Weights of a small image captioner.
Model: 13.6M parameters, 64-pixel images, encoder arch pvt, encoder norm layernorm, encoder moe soft, encoder num experts 16, encoder depths [5, 5, 5], decoder layers 8, decoder norm rmsnorm, decoder activation gelu.
Training: adam_atan2 at rate 0.0016, batches of 64.
Data: 50862 training examples, 10.8 epochs.
Rows from block 10 of the image encoder of a small image captioner, named by matrix and row number. Rows with one number belong to one neuron. Each number is 128 + 24 x the weight over its row's rms, rounded and kept within 0 to 255. All counts start at 0. Numbers have three digits each.
After each neuron's rows are labels from the 100 images, of 14976, where the neuron reaches its highest value: "responds to" is what is common among them; "colour at peak" is the nearest of a few named colours to the mean colour under the peak. Only what is clearly more common there than usual is listed. The data: regions of photos with short descriptions (Visual Genome).
# fc1: MLP up (encoder.blocks.10.mlp.fc1.weight, 1024x256), inputs 128-255
# fc2: MLP down (encoder.blocks.10.mlp.fc2.weight, 256x1024, transposed), outputs 128-255

fc1.350:109112139098114137130128119108115158167132088111135113148124150110132145164090095137109121141146171106154116100103109148148129134124118156100135109165139128137139104123152118139109138107154147110159153141134111131147128115154082123099102128099159108176101159160082093078080115130163092129153114141085133115160149087119110157119101126129118113098117128119098162150103098167138135103145
fc2.350:119129133141116143130124125130123104080135173151141153142088131138083128124159110136135116116124107140132143105128129129111130091144134107130160120095095128132124122129095115133134137119057122121116126126124136132117107125124179209129116115157120150118127131131102163134159132126106121120137134119137125133144164166124122127134152106127145136122118118136118140122050103096117127138141
responds to: text has "red"
colour at peak: red

fc1.275:138138114155127089094146139142128090115129105092105106126101116111123115112153130096148124179095174149133123122132141110126143120137139113118099152158119122104089142120160098106090123144130125126092131140086102161120145144131115129152139169103114087115118133173113092101118144117163139183169091183145135143110129142161144130117106158148147124114102153110135123085114135165109181161129
fc2.275:132129141115133154153140119130127159151132133152132115134129133140048136125083140142122141097114097132122130132117150142126097147151139151132159126195173156121165130132108141131128135123094113123146124132176141166138071129123115099129143077120149150135128129172104119120128125126092128096068145068118115134135117097130119132133146117125137133129110130126129113188102129115126066118124
responds to: text has "man"
colour at peak: grey

fc1.124:068089133122141125127117164150111109135174119111109138135122150087120124100097142118106103112108132139155111162132103091129159137141154134152111157120132081137136128132134097121100159145120175128101146155149094158154148151145108100152097127115168118116104161161152115168111107121138100130126134126159107145087142101132151150154106139118145124096153137138117159152098122138145118152091
fc2.124:141141134149124125127134126131105094116128181105119141125104134145097113128128116132134128133140100126117129126127124129119086157123125128124144133095162130140116137141106125124126133120044134132118146130125119210125056133113165149130107104111116132132118120169114120114138136144112110121119127104118134130145125144151131148119131123143125124127127132114119136118092117129146090144132
responds to: text has "green"
colour at peak: brown

fc1.361:074110138115144147141126158139145098133165100114087165134140128097091097093112148115100115109119142112142117166115109098132120101138166133172118147152082116149138111137136089140103157133134173144103132139136110117129118149128098076131095120134158116112126150196130130164123110155138115154077138141154118144099108097139142114173104118106135119098118114145099145143103121124121145144080
fc2.361:137122129115113152129126113133160108130119093128176181124117130096148108109102096127117132104125127098161123102122130134121143075128105134130131130103056122141124159121126118128113123128130123121107111131121135133141101137136112164121158144136138108120126115048127139130131157132152141136171125142115131148156168073143107129129097103148130107133151123134161128149117116114150142135172
responds to: text has "green"
colour at peak: green

fc1.176:100128111114141156146150144123145126138138091141083154137138125108097118109090146128096120122124135114138105154112111114132118075126163130159113141095077084132137108103136072158136147125136152125117138120132134118122126144146089065133081106127172140117118149200148135170128127171125098152107127129152138135103120076122143129158098105128123151106131107141098156170080117124111140139104
fc2.176:172135181103098146119144143127152135162132091128139131178122123121137133156087123144120141111131133111128122113104201116118119071127123167133135132099102167115129164151117109133151166113089085127112135120132137140146118108129117170121169133109153113124125127048146114130116130151154118138171120125128128144147141090129114141115097129136166148140133131135166095161126120130103121134154
responds to: text has "green"
colour at peak: green

fc1.50:141149116148128107101134132146164121108117112096095121126079110129178107102131120109151129142105140151128123107124137121122168144150143119121123159157154114097095141136160113110090112142097123140109135135105093185136182134117103160151148161098114083121124121131110070098109132083156144171178093160136118166115125137172117131109099163163149103126095135111141121108161142145100140151127
fc2.50:134128107106138173177120121133164163148130087186142154125133132130104125130085136138108122085081067098140124152128126127136129134125134135117138136141130150121186146107128127127130123129120123121158124130183128130115092132134087095126140080173146174132119126126147148121119157115065129104102179073127139134117144078127134130119121098130131096123138130130149117184127144074127081089133
responds to: text has "man"
colour at peak: grey