From a checkpoint of a small image captioner.
Model: 64-pixel images, encoder arch pvt, encoder moe soft, encoder num experts 16, encoder depths [5, 5, 5], decoder width 256, decoder layers 8, decoder norm rmsnorm, decoder activation gelu.
Data: trained on regions of photos with short descriptions (Visual Genome), 50862 training examples, 10.8 epochs.
Rows from block 5 of the image encoder of a small image captioner, named by matrix and row number. Rows with one number within an expert belong to one neuron, the router's apart. Each number is 500 + 40 x the weight over its row's rms, rounded and kept within 0 to 999. All counts start at 0. Numbers have three digits each.
After each expert's rows are labels from the 100 images, of 14976, where the router gives the expert most weight on average: "top examples" is what is common among them. Only what is clearly more common there than usual is listed. The data: regions of photos with short descriptions (Visual Genome). In brackets: how many of the 100, against the usual share in percent.
# router: slot weights (encoder.blocks.5.mlp.router.weight, 32x128), inputs 0-63
# up: expert up (encoder.blocks.5.mlp.up, 16x32x128), inputs 0-63
# down: expert down (encoder.blocks.5.mlp.down, 16x128x32, transposed), outputs 0-63

# expert 2
router.4:467498442439419499489549443479487515432482476489503573528453557459499547517518541521546542496511444477494491467503474465455484482545455514502413548572493490539475488497549500414528515485462482
router.5:462499438434418496492543449482483516435483477489515560521453551462504557524529543510544539491511436476500486477514472467466492498554461503502416548559492489542472487506553495412526528497460478
up.15:510533585568542519476439558468499463527516500492474461438490447541560494512482481451462451481512536503492511458515588513573498490515564494453516453444452477423499478515483490554459496563557499
down.15:515509520503542477471485457576534473470504530429543458468508521536491508511451492542513525565515482506530500524506463536463522511572566492446430484475452423492498454496500488421506449490547576
up.16:544465482459567444439522482520462473521503525459525427460552527478472456559460513546543551499450517449461554563563491525461550485468455509447553462442528452530477563497478472522543505444447515
down.16:468529494494502503486510502511481558460514505525476528430563497447464529435433490535537424522504559452459564465539467516503483523525440483440572464502533510469489509496564518559564487461523498
up.17:566480521509557455425484552500493426508511530501542417450538509472533463502470511528493546492468523506494535511522515539485560474523470517427549425401483495507474552504470467512535497485467530
down.17:483498505467494493443471507547540571515503492441486508470571513437427492484528474546538449554524564466499503436538428578519530471526501494436489445514563486501476524561581525431565479414526546
up.18:531527548538507525473450552489546454527545525526476457475488458527557483413539524464492484464533520596573503483496562490549556505542527448460540449457462524446480498547493529527470479543533466
down.18:450500512525468470486401454546547579481501486486476459495518492458405512512439509554491444528462536487528509450549446552499467372476495472492452430492553450485493500599533448450547505394480572
up.19:483475477447479471447536478517539492482542522414500503513469543464506538517582607526500542441509451463503501474581501428475503563505466451458528506516508416526412498570554548586539540486464407
down.19:458522459448493487472514493537580544561503503456494467521501485461437501568479473434539421525563548562580498517478550485495443480518422497487497440480522521486496477518522510425506489509467456
up.20:553550547553553491472427533475474430510491485516512477440505508496549492538465480459495481513520552466461556460544594545556488518505562505422496435438436468457481466489467457513501470555543509
down.20:497445552543503491476421453537551520537533513481544515505511509509437512543496465580517567538495466515529483487464466529484565496534612489445469462462530474481484492509499520460464510416535542
up.21:506539558553499529487454559474543452515511503518470492496469458542533525434567570448506484498540493537546454472541569483536538537564515407503526481464472497424455495552509528550447495535539415
down.21:500527532503498490491448475545565479479486492453518434478517487492470521538444490485495473557478538511556487525548486552463467353491483531478422460489504440455533457547521488358503468455456576
up.22:511519557541524518456458553500533456534560542523471464431478464530547499459542558473470494452530512538539500475512571488532558504543507437438561451451464512455452503536511529530475496524518474
down.22:442457514529504494475371451479520580477485490528507516480527496454416509488457493564510457508462529490495530453543440522483498439510517489488483430489599468482506476495522439520571537386456588
up.23:502542561567472536513464571468533479501491473567469500507488431558534502424584554454493459507550512574569458465476537501556550499562529447496504476474472535429498488556505542481441453549541458
down.23:506512537533473522484432449548548515483484521444498459449532466523483513516432487554514491559489568501545505521548468544469480398514524534490481447495523393535499470544527497389506470444525608
up.24:567475527503553458434483552516492437522526539506535429437534509478520466509479521524490544476474512494489544515529523530485562473506467511431555429420495496508471549519478467513534503481470525
down.24:471475487478481488450458506509516570512499509461503523492555499441416494498505488549502445519508560489494514434546441564535534473502502486445494449507584450502472513555559520453558499401500555
up.25:555494562536562491437455558502502432531524535521501452419501493507541490510481519488472518479515517498489544479528582529520565487520492475412534439434462496468463518499492464506501489512505510
down.25:457485480509482506479450477524486567488492505489492503510480537441433520458448492532476474486489514460459535458532448536517556443522546528445479455475578446484494508520504498483598537410508558
up.26:565481524505559456435484552506495437519516531499543426450540505477527459503472512528493546487465520500494541514521516538484560473512468516431548430417492500510478548509468468519536498480472528
down.26:482491490468489484460476499515525564505499500455482513482560505441424490492532489533509445538517556476494506434557437588531521473497497489436479444511567452497476529569570522436571494418492553
up.27:481464493456489493455525507552571491521569547444486478504479528488502518487581595515475546433521461490548496483543515444472529528481460429444556494505508468516413515586547557583519534484465418
down.27:510494498449449472476501510523585507530530473464481487491534494457479491578542475479565443551531565577603454500466534508509464477505449524486523478490497502470539496552541525402441466482444465
up.28:480473473453481472446535478515536493483547517419507508517473546463499526520581609524499551443506448467505496480579505426471502569501459451458524501513509416525411494564551548594532541488459409
down.28:462510464439487495470520491535580525567501495451484460515494475471434494574496483443536407526556549556576499508473535485500460476502420510470489448470513512477492477520520500432493478492473457
top examples: text has "water" (28 vs 1.7)

# expert 11
router.22:492480457449492483457534461471541473449513524450517518511419576426555580470524539513462545456488450517554508436501473492472513456538462479459491474531478471530451507508549517543532536500472509
router.23:480465479453452515464541468480536479437509509468507554533411565442553587472540541486470536454510438514557483410491489483498508464545461501466460493560467490508454487504560529503515524524490499
up.15:485523553550465555500467531465523491474529504562451518498463468559517521430591545431481441486544490554552451455496525464568520546561544469501508488507471532429480458544527550459429473556567452
down.15:518494536509466520478444445512591505485484515449515513466584492516455482507582492568554464576494601498556472477518448569476473494527507498495517454496518456487486532547598495410521465445509545
up.16:509497433437527465483560426479490499434470471441534536550478560447508548530452479542482539518448480484450527482485432544453439483480469571494444500549493487558486497435508470517545499475458548
down.16:518530506522476471522540515509446444443478504539494481456444477556592520455451519461479509491508496448462536591503533477506439528518446496508543540507412490510516469484457493596493480585505484
up.17:479531550543467566507463538480549498485527504543432526496457454567521521451577555445477429490544492547550436461488535459553530542542543470502510492505475529439485452524531568456430481546554463
down.17:497499521498476521433429467508560547486497523453484518457598512492431507504554483564555457588476595503551506448544432565469483510513491488494514448509556481484473541541586466457526471413506545
up.18:456569555559471549515459560455513498544497467563454510458470415566513496489490450477493441508480506535516437495521558550542546498556522530509489539474484514414531476519490465465448477548532448
down.18:537467443529481519508457449521572465503523473444450490497552498556506474486507500548472550532523563439535483513540476511443558440535581461526571512522439438529478487464559498435498485495494612
up.19:495506574566489522498474556455503497555514489574467491464465461551525515472511528459536509461513489514552438474502552453544536470547492521503541522494475528416511501583513540451455493511522449
down.19:491518490504477452474475478541568497472517515479526488500551497466474473537535440579514496541523559510545486548541468577379493476537492471521508490489515376457495512638552493420499473457514622
up.20:478470459436509484464553442513547510463555541428495505519449558460490569523552556527500536431474432465514513481535461445463514539482460480468512508537542448533447515526568552561527569463462462
down.20:473558507439461512449538492502543514492498511445508432503481491510513489567520493455466397556525549553572490526499539509504422535490402491488483467492470496505519446565526505447510447531499468
up.21:505511484564416510572493531502462528539441440587523509528546415544470438445508471503581486564512529563531444532476473508496517483525484495574462532504496546514576507530456485412490445499507492
down.21:487471475518375521528481462491524506470510500519471501573499511492489485600573509476440479456488566594562426480475504561522514425455489537555500498485521543491505531584532486557508559473512547
up.22:522475539523485491473476550544533446614528519509513464436489504498538519538532564500487531457572470463500513449565600422508559502501469417447536477460447472477455523564555517484507534511479446
down.22:473501464483473508455492486532569506543509456477513518570511560510459479586496569495497488491503498607563405492450557498492558474505520501513523468493523582543487510488496484481540524450550508
up.23:514463476432562469467548483508567494415547545420514456557513539476513499467512526541486538449408491531550497534461432511460523501481469594487547478479545516535482544466492532565526549460457539
down.23:476510573516536512447487445490536545462484492444519423451530501518469520502517507558523450586504533494543518499512460533537449506508471503467413436473494476540491503569545493419510442468540524
up.24:475529582536480539516443545480534505538513456500464494481487467554534519454596516477538471473519504537573442465496577433555520555551550495499550530472454527434515491567507551522458495529535404
down.24:516508491503484513503479507533586497429483559454458522474541500483471460524566507575537477535498574520562523538507455568448479449530490520454515472484507417535535526559528506357544481475522565
up.25:467545546553454576546472517478511530485477466575441542487455449567497515476512463433479413528526492532520425477472506509558525483509534538528454520527481538438554449495515504423397475544565503
down.25:540428541531462489510399453526537483481477486482513512483560508547459492503555491574531543558487560497499437498556451557467501414521566498549512480506514498503509570534559473463455481431523577
up.26:477532551543462560507461539475548498484524500542438526496456455568521527452577549444483434489542488550546426457489542453554526545543550478501507496505474526437486451530532564456429482545554458
down.26:509503536499478528444425465522562546494486517477492516453586511501431499497561484562555467573476593503544500452547430571465492513511505487491525441506555486475474534533591461452525467412517554
up.27:483562559571491552550460519486458523518473469565460533433484410572496494520453422448505418527502514490469489483491526521559505491486557557523446519514478520438580460477483477433435477540558512
down.27:575460532562453524522436478510482443468489477482526525491524496579530502490521502556480584525510524452494467522533470521498523462549580481529509538517462500493507513524524469496424486477488561
up.28:494553551549446515483453515455552509540529478539488476475488430567513508455589546449544474483548507534536413470520563438550527567570530438497545506483474509425492488585503528466469500541538421
down.28:510530509487454540473445475565590525449536534436503515476552456533452530555605488547507476570477555548578464440519442608490482521537489509441513459500529475496435550504573499497461441439502553
top examples: text has "green" (30 vs 4.4)

# expert 6
router.12:431514474521410541536487473492452552528463452531494598503465499498468521506552494471535485518553477480474466461541509426513470532538520449542445573576483476492507451551526504435476487532518434
router.13:448481415442464516526544421518461557438500495474482565528461524489455547516508486521526506503478438485467477512496439472468481502488475538556449565572536496546525500469552514450499521476474498
up.15:542487530498525465409473524492521444570531524488527467437487542471549508499522591513470551458518479501502567505517551471499563475530474413408552453463480509480410525551508476542534504513481510
down.15:452489494486470550480468500491543547534517491537489510502505498364432496485444502520500463469543517500496523455488483488544516484497490464490562474498555353495458523523499465503574518442523590
up.16:480503530581459581525447539492503522522473483596451536506485437567493491438559521430512467526556488578590474475483508483569533501538499463522470512528503554427523485546510505438423459540555489
down.16:504538571581462495554448405518526478482489474579516512462526497571472503510418516577518537489499501498537566476488479465523455516542502572520537476492486538508508486443479493596450499455506519
up.17:538461486482534470437504495507490463498475520515560504458479564429521536538438511529443573498523487467483566498496506529476534423486453465429480472509490524524452536445513440485559491485455591
down.17:474531485531450497510471479547544486515480473521532511506509499486516512526483552515498548496587476509522483565413533508521576502623547459570570483495460511543529507420483511510489521522532478
up.18:545504531542548504447447530468470380518476497535544497465497508471576497530427504482480530507539549485472550461498572548521494442500506459432483425473430520485477486455449429491519477552509558
down.18:492437496523500469496421468500547551523522524479504540490530500445422466528506474594537540524526511533529524470423490480488557493582569449484550464506547474460447533420514514485508498392500463
up.19:471501548499499519445469517466574466444560531456464500517444521497574550458562575474444505441547473546560466437483552460528489527526509465464491469508466490466404469524548556582488515538511474
down.19:475479552557476503461420415495527555503500426581472459472509518481419493495409517563529444496498511484549529469490474490474454469454505477437525433511557446492507493470498473500589520411478439
up.20:464489530511466552491486534489566490500531511519459527493442514509533539438576643446493490476566441559601468420506535431547514514548508430488498492524469493441437460552564580488467506565529487
down.20:491504580531447481453452417507550514539530459537510520460558501546426478514452464583536483540489528477558570446531436494514456517473510538459555443487532519513475509491535504593469502432488493
up.21:466466508482562561516526477528467536491547556476448519435485453561468507546435436493447442465448492454448517545472475529486490445449494561520468531524539514498548521429502502482434547466510555
down.21:578539472499492497592558542505503411447497504547522574490514511529564488503475538510561568483509505511511489544480556513512537492541511516501533595510443537491526503470497479544475493523477493
up.22:521535531490548499462472527405549414441519509476511441499475531471566520426479533503455531470528512560574478470496564508518529529566519482497539426434440524465462498507512476570481514522488524
down.22:497491539515439497580496473572568542593480495573493490538520555532429533548406527546527551477522478520565524473495522473518519397462532513470521476529491552470525488474435508460449548461430544
up.23:467484531511468526496485531498549497501534520501467518501435518508531541432578630453492498470560441560611461421503538422542521518545491420493513493517453490450442459552572589504474508561519460
down.23:492507555538438497455438426461547539557517480529509515460575485544421483511480484572531503540494550496555551460532446488502467501482508523431578433500530504519484539469547488549501516419487491
up.24:538512567542515511445460553490521449547516531525488450427505467538534481454509531474480500479516519554538502479495549520541567442523498476431546446436463540442481533521489498499469491522520503
down.24:498516459525473499538509516515467514418483484517483482508420505476492559465465518427414492436546491465458507524530489539512536425539495486487498500508510428510502501642477528465548520501534602
up.25:492509533592460574535439547502481526538459472595455534503516424570476465459540474446515457540549514550549476506482513507561533505526514468534479522513509558444541496546477497434420452519558489
down.25:500547570590466513564464397538518473448483497580527508460509489564493529536449519566527538490498487524549546505477485448527455515546514558529537477489484550518514488439479501607456503477488496
up.26:582525530565494512504413556473473450521456472567545519487516480500540483537456479446510482539560563476467556454512566552557502489523533462490458459480422536469508469489449426451507451564547512
down.26:492402503553464484544446472513510485552516504522500530536499492498463499529468539572503587476495457518509503516461507440477603485546612528507557493495489483510524537455463508549453536442501473
up.27:537485573527576492431458562508507429559537543498498457413505497505542501515466547496440532437516514481494555489532571505516547465481481479428533439453474499467452518502518474532515526508491514
down.27:438463465491497559477473518469511558499490502463481499518520482460433515473479462522479482484515482467475503442537485506475543480492525464496486457509559356478457513548486463412568534437501615
up.28:465493544536473564499465527497536494498517502546451525496437500527517546437569592425486483483573453566597485420496541452566513495541509436500478501524468513420462467541562555476446503558539471
down.28:502528561563458502485450417466547483537495482552528508446548512562453490512415497588530511515483528489551601464504473477518459541505513555474569479507505541516514497454512497584472494461508511
top examples: text has "sky" (29 vs 1.7)

# expert 0
router.0:501502465458483477443517481491496451510516501494529509455462568436532561525521571513525573458516433467498524454562544453482539514573438475439506493501469437523430518521557506460532537515466452
router.1:510476482469484473420509486509493448508532537499528493451458562452524562526525574513498566446528438463486534458585549460484542498538448450418509475494477430521420511529571510475543539503474457
up.15:440505528481468547521523492486521545461536516469443538514450489548498530400593537459515445478496459588571416474484467448532488541535537490532516539559508516453496465521547576519436506530551461
down.15:501480519495517519476482532508474495491470500457477474417522506511505479441441500497496439566523565425477506534635458521490468445506439522460465468500487454522490473569531497463482460511489559
up.16:414486510483460521522525476499496543437549534457450556496453504529477553495583522490506466456490442484492441484554500419506496598519499513507495542558529457492498474585556580520459556497505421
down.16:500488499477588522445480517484503533488500510456500451446489512484493509446466490453531419577545515457482540552533513536524444502530429500431461480510472489502499423463515513428478444527524463
up.17:425541496467493500553524500481542518455504521435498495467435516515480556453600517500518511447487421503525454503459488482507478576493465542533510535528491461500478526478592578529494556509477424
down.17:491495492488543486465472483450484502467473491493523483469487480406516519512456495432506475475510490462450460515538505498528491484490512539480456520504500477484505436460492463217562527535535467
up.18:501500423485504470519519430519429532566451484519516520465534497487419488545430451545604528547467481464444539563543487520451514482445463488502464552526532465574534525490497435441540498449454484
down.18:513519518535515516508502501488449495463487489563520542411537506515520524403397505522532496510513525429421602505532470486506472526521478506504557509509497492503496513462532508572474497514495469
up.19:455506519498413512504512488474521527469541507470474531488452514517481537462615526500515499447497416513540458488580511423498531611550481473516506538530502467482487489614557574504467538498494379
down.19:504516482447548481470509542456544555499459512470535507498493451464457517478496483441491443553506564484496492541532489583497456503492427517430438494530497501476528440574518469356503473493521552
up.20:517443481435485466459559501519557482492541540456527471503490549453501529465569565551519558443472439527578491503505466444442552482527423468481538480482526501547458546550550540529542556454436481
down.20:496509517461501491439489486488582540515495497425491488497584490495430503560526504541525459577504567562563493487496472573497486462506497502512404450496525514481496503588584505373496459434511529
up.21:447499505461458505480512468483507508446544519423463517490451558488476551490596554498506521455503416487512483481565503424501521567544482474485525513538519431491461497596560568563501547493494404
down.21:460496453433513500473508505463551540473475521438498447511479493444446474548498472440480403549558538540526491532545526554512428496503421513478430454502511526484510425553551490385495482498509500
up.22:494447470466461478505584498532500536510506505509515475538548470504452447447526486550584549512419486548553453562475405496455553454516439562561548524498531531537557546531481551476528516465440523
down.22:562515529520550510527501489530528473443435484503512532472584478508497500509498553574512554552450543514531503495476474586465521490562523473594370530483490546562483514514552488420443469460539560
up.23:465523496485407535513490475469493476445461444520504596507449561465505544485532500471499501522537456497508474459532501462509460511574509461493394524546470498476471454640555501452488496534512473
down.23:531445421432497509556492557502547461529501502499470551523549494458540499480539491395512470501511520545520527472476517515541546464460461501419529522568468516511466480508537486383521544469458452
up.24:406473500487464525542518474522486548446539522473445573505456483533466533484576490479510460464489434502508412488515481427503471589499519507532475546573527485493512466570542574490457554500518441
down.24:506511513462594526446512515490481521479488534458521437438497496515516517449446474461528428558524514439480551520559488545531447493529444491468460490502474478486497446481524517437468437543524470
up.25:467523548534494546510502510478543505459495486544466505498444441546502524468527494455491436488463536530523444468435431494569507502502540617553484519506494538425537458450495580481429493558569523
down.25:530489528472552500500482520525516487485529486476491559453516531532496513438414506536537523549531538449449543511619456524436519467555493501579473509504486371493465529521538539478389473488520521
up.26:407477505488464540547522472525501561456538528481449572512454483535472538475569476478496433467487450501506407495485488438507473567487511529539476552573535508488537478549539565479444545501516457
down.26:522496525479597513468483508483450506475495513478517442423468491518518503430453496476542440557521511442452546538590470518528458464512429491470460487489482446491486444485515512454495436551539509
up.27:453528494477513552547552453464500555464472463491464548524486480535484511496485407450535446502444498508507436518446445502526430517496516565581446568563516520483587434429487506476454525522539531
down.27:499486523507574501438503524502444488492517524532486527451513540510488498396416511517561519530494476391405607547517477467511520486526492478452501506501504432455488500471500533503489493497521489
up.28:500506440488467480501532441495436528528437463553519515494528485496423488522454445542620542558437473486465497554507439521453541485478435511535476549519536508553544525495497443404520502476447507
down.28:502541508508537514498518514481485499457510489566497554443546502500521502423350503527518497519524510429436626504516495542485504550518470505561520520506490480494477516449524520558487490501498474
top examples: text has "green" (28 vs 4.4); text has "grass" (26 vs 1.4)

# expert 13
router.26:430506443449388500516555439473517535453499473475501547529462536466491531497548525521538527461496449501546434501526486454453481490547465495528438585558521469526491499506550537470520554486455464
router.27:440504444448390492533557427489514536460493471469504541529485523466472531494547547542528525477490432505548455502505463445455495505556453473534460568556528483549492531526544527476529537466445459
up.15:567486552506576475433488569505514424524532536499526443424518508487526478495498533506462533454485501515510546500517522514501553472509482514421547416425493502488466525506500492520516515495488512
down.15:503456464464510492508484535502491545489500483452485515546539480471440481498535484501426467490489523501485466450573478575527529487457506476514423480505549428542476557545541500415542524434512613
up.16:564531515503506472433464527424504405482462473513528478492486552454612538529463529480479536516540517481481539403514533529532502502545501515443498421452369507492438471469507457484530466566494513
down.16:490522489503471504511490449521586498512521491496442494562477483418445511572551490517487499494431476585586464509376545518503529512543534526522516483512472601495496513469495526593579510484481495
up.17:479517537510478527537497544483608502453500489558480519528480485518544498396560544487420467528515520570559469473437497533516484524547509543519466497529466565464520492478466550447459451511525567
down.17:491498565524498532490436467488545549509525502494507512456511505466447504498573463642528473546471565506520529442472445514490469448521493505503500457505530483535482491504542458540512479456554519
up.18:546502609553538514460467581496540437541514518511485451427498463546550490464519533480446505470519521554524510475510553504533551456513503525450538440441490522439471513507493504523473502528517507
down.18:482486470508493505525487502531490525398495495489467475488467485422478506499514485519395467465478525502508490490547475541514518429499510500503445494503531399515489501550505476475632517464495593
up.19:492508546536462529489472539479537482487521500536485529502434511506541554468571625439470484487606467536530479406511549442559521532575531433488515479508446515436439437548555540491469459581543453
down.19:485513566519490487465441466506557519475476486450514493445576485502470495492580478602551473574500566504540529475529451539517463470486504512442546440494525452538486536529570499427440472437484539
up.20:525512556554557503466431519460522495458492472535507475434467490517546521479516525438434505495617497488497531376547528511563481516520538482434475496469483525433469435476514505506471472593572484
down.20:506521508498446477455457491473516469505482432505500542481481502588521501545530507550505516494507491453565471438529496544501499523479551565454567479513532409534537583658552516475545489456444530
up.21:574529492517478464486467524444476415482452463557553490512519535451578485491480511501507539541556522517475517436506502551505500492556492507496468431466372513512490498512471427457546441548494528
down.21:468439459512468506509466496488498545552521466567466539553521455449424534531453497516463502439517493541507520458459516465508536477481518480504542471498562541527484547454490490563562587424498466
up.22:485490515533452528543500557491546527487501478552478492547523422565497449404582510495496456538524560585577449509434492516508500516552532489553534502501510580468537520555442541464455430485531535
down.22:436546563540507497461444419498543539494501499553466470464516534453458513555521470541530435519506524529559524492518474483496421525499467524497464424467515509542458445476502529578507499471498508
up.23:472484499487462514466497482514560467467506512473503518509430567461527568501574590485456518488600466491525481415540553440510533521531489410435504484533477464483396491539554539524511501523497438
down.23:485461531474460542440472468464552507514512495458518457488566477446442507549551496616549452597509570541568505494452487499513524581533513460459558455505535525507496497498544476451602481430558469
up.24:504528498509486519502511510454514496530441499494540447558424477521530468467480470468506483424508523482462467497594503471434488542494500446487550541429510399498508459462542589562529481538550404
down.24:443521437463466462464516439560564491557514486576537469466474481503422481422523459524527476444507482465503477567415474531534530544469490477506470427551597448506471476572524441609556510506475495
up.25:494466485473507497460500490531537477492508514497499530476413586437519586549505570487442539484586446463475531409546529469496495475486491429428498493534485448515403494499557503524534509528486486
down.25:485540535466494515492506472523580505504472512445548427479502479516481493537517540540612478527542534543610479525434539480540517547546484499466509460499459531515517495477514464414531462483486463
up.26:498495503480547486414502492493590486521534525436491479436460551456525537495539559505471528432502468492512507463548520476510538514507486483415542478495489434486415490536539512618513530511491466
down.26:483495497456484497502491496483497545525490480398522500485501471449465451518534494523459390500548566521511469521533509530515470569505433484494461467471519449528516425583528486427597498467501578
up.27:570487509498540455440474538455516421466468500514558457503509565429584513492451532514475551515501526512490542451490507557510513473544483502454515417447425518499453510451484446492553468532491573
down.27:444439515519520509475428450474550558552503501500454496560497509435409509540469490539532489485492489549534516466400510472517515498479528495512509431480570563515483505382474514569572545421483448
up.28:586489511492569456421489537478517404482505519486552440479517564436553494519475544519475546487497517498489554487518518539490529473540479498435552401431470496515448525483488456523549489502475547
down.28:467519540521508521475457432503556546511493508482503471510551477474410520541558485623552475537489515547552482440467465523519525522505536469466439413496552533477479528534517494404549486393521505
top examples: text has "green" (26 vs 4.4)

# expert 1
router.2:485561511497496518481455506421569450472494470487504530530422543473606578455544535468467503479576483561549484387470542468534495547546516466446481477512411519480440442468532514530510493567516468
router.3:502554512498505515480452507426575436470495469490504530525423542480613576460542543465458505477583489554544486381482542469539495545538519481442485471505417513474438444470534507530498492574525468
up.15:510462488459477475454522501507584486490561537433512466525489542470505529453586573524503543440510442534565471488515490416479548540529459444471569476487519473512439527581558570582524533488471436
down.15:470514497437524511431496497500555559492488492425525479459562512472453498508485466490550397584519563523530541465511479508508451523517433499483491435502535485495463479495581498415514444486476494
up.16:521458488509437441541520536581476505578506494495534448532574488510464434467538533550563543526494488513531482539557505462466536502473474469543551501457527493526501557616495532493541482460458417
down.16:530486471465405496520533506546586498523573497448467519547531477492483504607514478471484475537483584601596438503525523580513534442443480518508518512503487468485537503547547489447512492494511554
up.17:417509523514444534515493509526508525531568534494441529460461458558489527483558532478486455439529447509521457488539545431524525542521524441495500515523508475472479475590555570537463524509520390
down.17:420511521553534517467404404510540552433497484586472498443534518500448509467404499522566457504477498491505577479479446458491448545554459538490522431482542549508517496431503473543535520452522466
up.18:431508492518493474527527507515453506629509494530533476462512448508517481506436401520541544492464524487482472513555522515494509397487461468520516550519462474493575533523508488560520538505455482
down.18:515572530504453551504535509596502475448518549494520524464461379533562467465481506453501530507505549493518478553505537523469505630469499498544524526519510449468536409625510448586494477509479502
up.19:440488528501452512489495512520538512505584537468464502506470503523498523469571546494496485432516439522536436490534528426516526570526507461492529507516517469472470497597552582558481538503510388
down.19:439529506508540527451452450501578563462495490535524498460541524479432516490427491495576434521477499494524553464464487484482452536554440498458505425503541540497482475420527474523514498461515466
up.20:413514526519441535518492514526518527521568526499447529476467467552490534473559535472488456449533441525526444481531538432528524551528528455502502519525504482472474471592560581514460520515525390
down.20:446518526555527510465402431526551536442485491584485489417540509525455507462422492518576454522492511487512568492491420463487438538545468527496512431483545530501510501429519472530515503462530460
up.21:516459468460489454470527494531544494539551542441527451507522530473484505477556551560530555457486444509542510512555492432446571517492430440481566489476530457539453558579544552570540541462446430
down.21:464523489435551506440496481488546550479506526427503456477535528456456515545494465479557401566534545544539522483496500530505422533538429491477428448489517498498471465519558491406528448473489512
up.22:507543493461466504475537544475559459463505475499516477524482563458553513426538549482452623498542506559561478438427484509496503516549441516519502496468465561477461493469487513530546500523493542
down.22:554523502507480569530512544440486498462499520477507518467524509442563466440537511491543528512514544379473482546613496517466489531509504538434570505490431447447516546402535525494529454529483540
up.23:412512527519436538520491505525513526534571535492447530466463464554493529475559532474479459441526441521517453485542542431527522523521527449503495521519507477472480470583552574526455528517518389
down.23:431519526578520500475413400530549561436487498603494499428536518492455502468429510519568452519492507494499563486495437471497448525543465546484508428487543532493505513439504495535514518450498444
up.24:424510525520447531513492510526512521511568522501454523500460469550492533466566547473488461452528438520525431482536536421524508571530524465507519519526508484472466474601561579506461518515528380
down.24:444509530556537506468407432528563533442483490583503493417549503519450492483384493520575470514488514493517571508495430481475445535543467543485515438499534520510539508415513482537525501472527464
up.25:531569526554502505536443524482441471536445439551520516471517465514523468556445471470513459566533558469426561475534560540535481552498549471481470479475455493475511457488444431454496445537536486
down.25:515416506559468490572422478487489455476502488533522524533480480542518528524515493536446592442514460515488435546484521492488547437513598492520509535489479511509528539473461515577472560466504525
up.26:459484521494451503482499516525548501500589535459476489528479514509496515465578552501496506427514441521549442492529523422504531570526495459491553502502512471479466509593552588564492540499500393
down.26:455548485491545528441462456505590554489503485504533505471545507486438499514456483494582425538484531534530516475460486495472450547541448498453506432511524554498496467404544495504513477473501467
up.27:470465517478449487475515524522564499493559525446488474537487527497502513462589572519495535459519442527566446487520520415493537562529465442493570499495510477493449514590550583568511523493480385
down.27:471526481467531513431484482534612553492489479486532507450548492496441478512455457477593431554536543545550516493482497524462471586492459487454519446502504509487475471443559494451512474483492477
up.28:552457479476522439463523540524527464525522531478558433515580519465511428456520531566527556491453511534545511534508471495449562497512445498478564458442508510546480572557469492531552500455447492
down.28:491502518464511502434476490512565558508539501410530460473552500478437509536545479495541453576503545515549492456534445568505491493484498471477439426505541454502477461580573480387517463461513533
top examples: text has "red" (39 vs 4.4)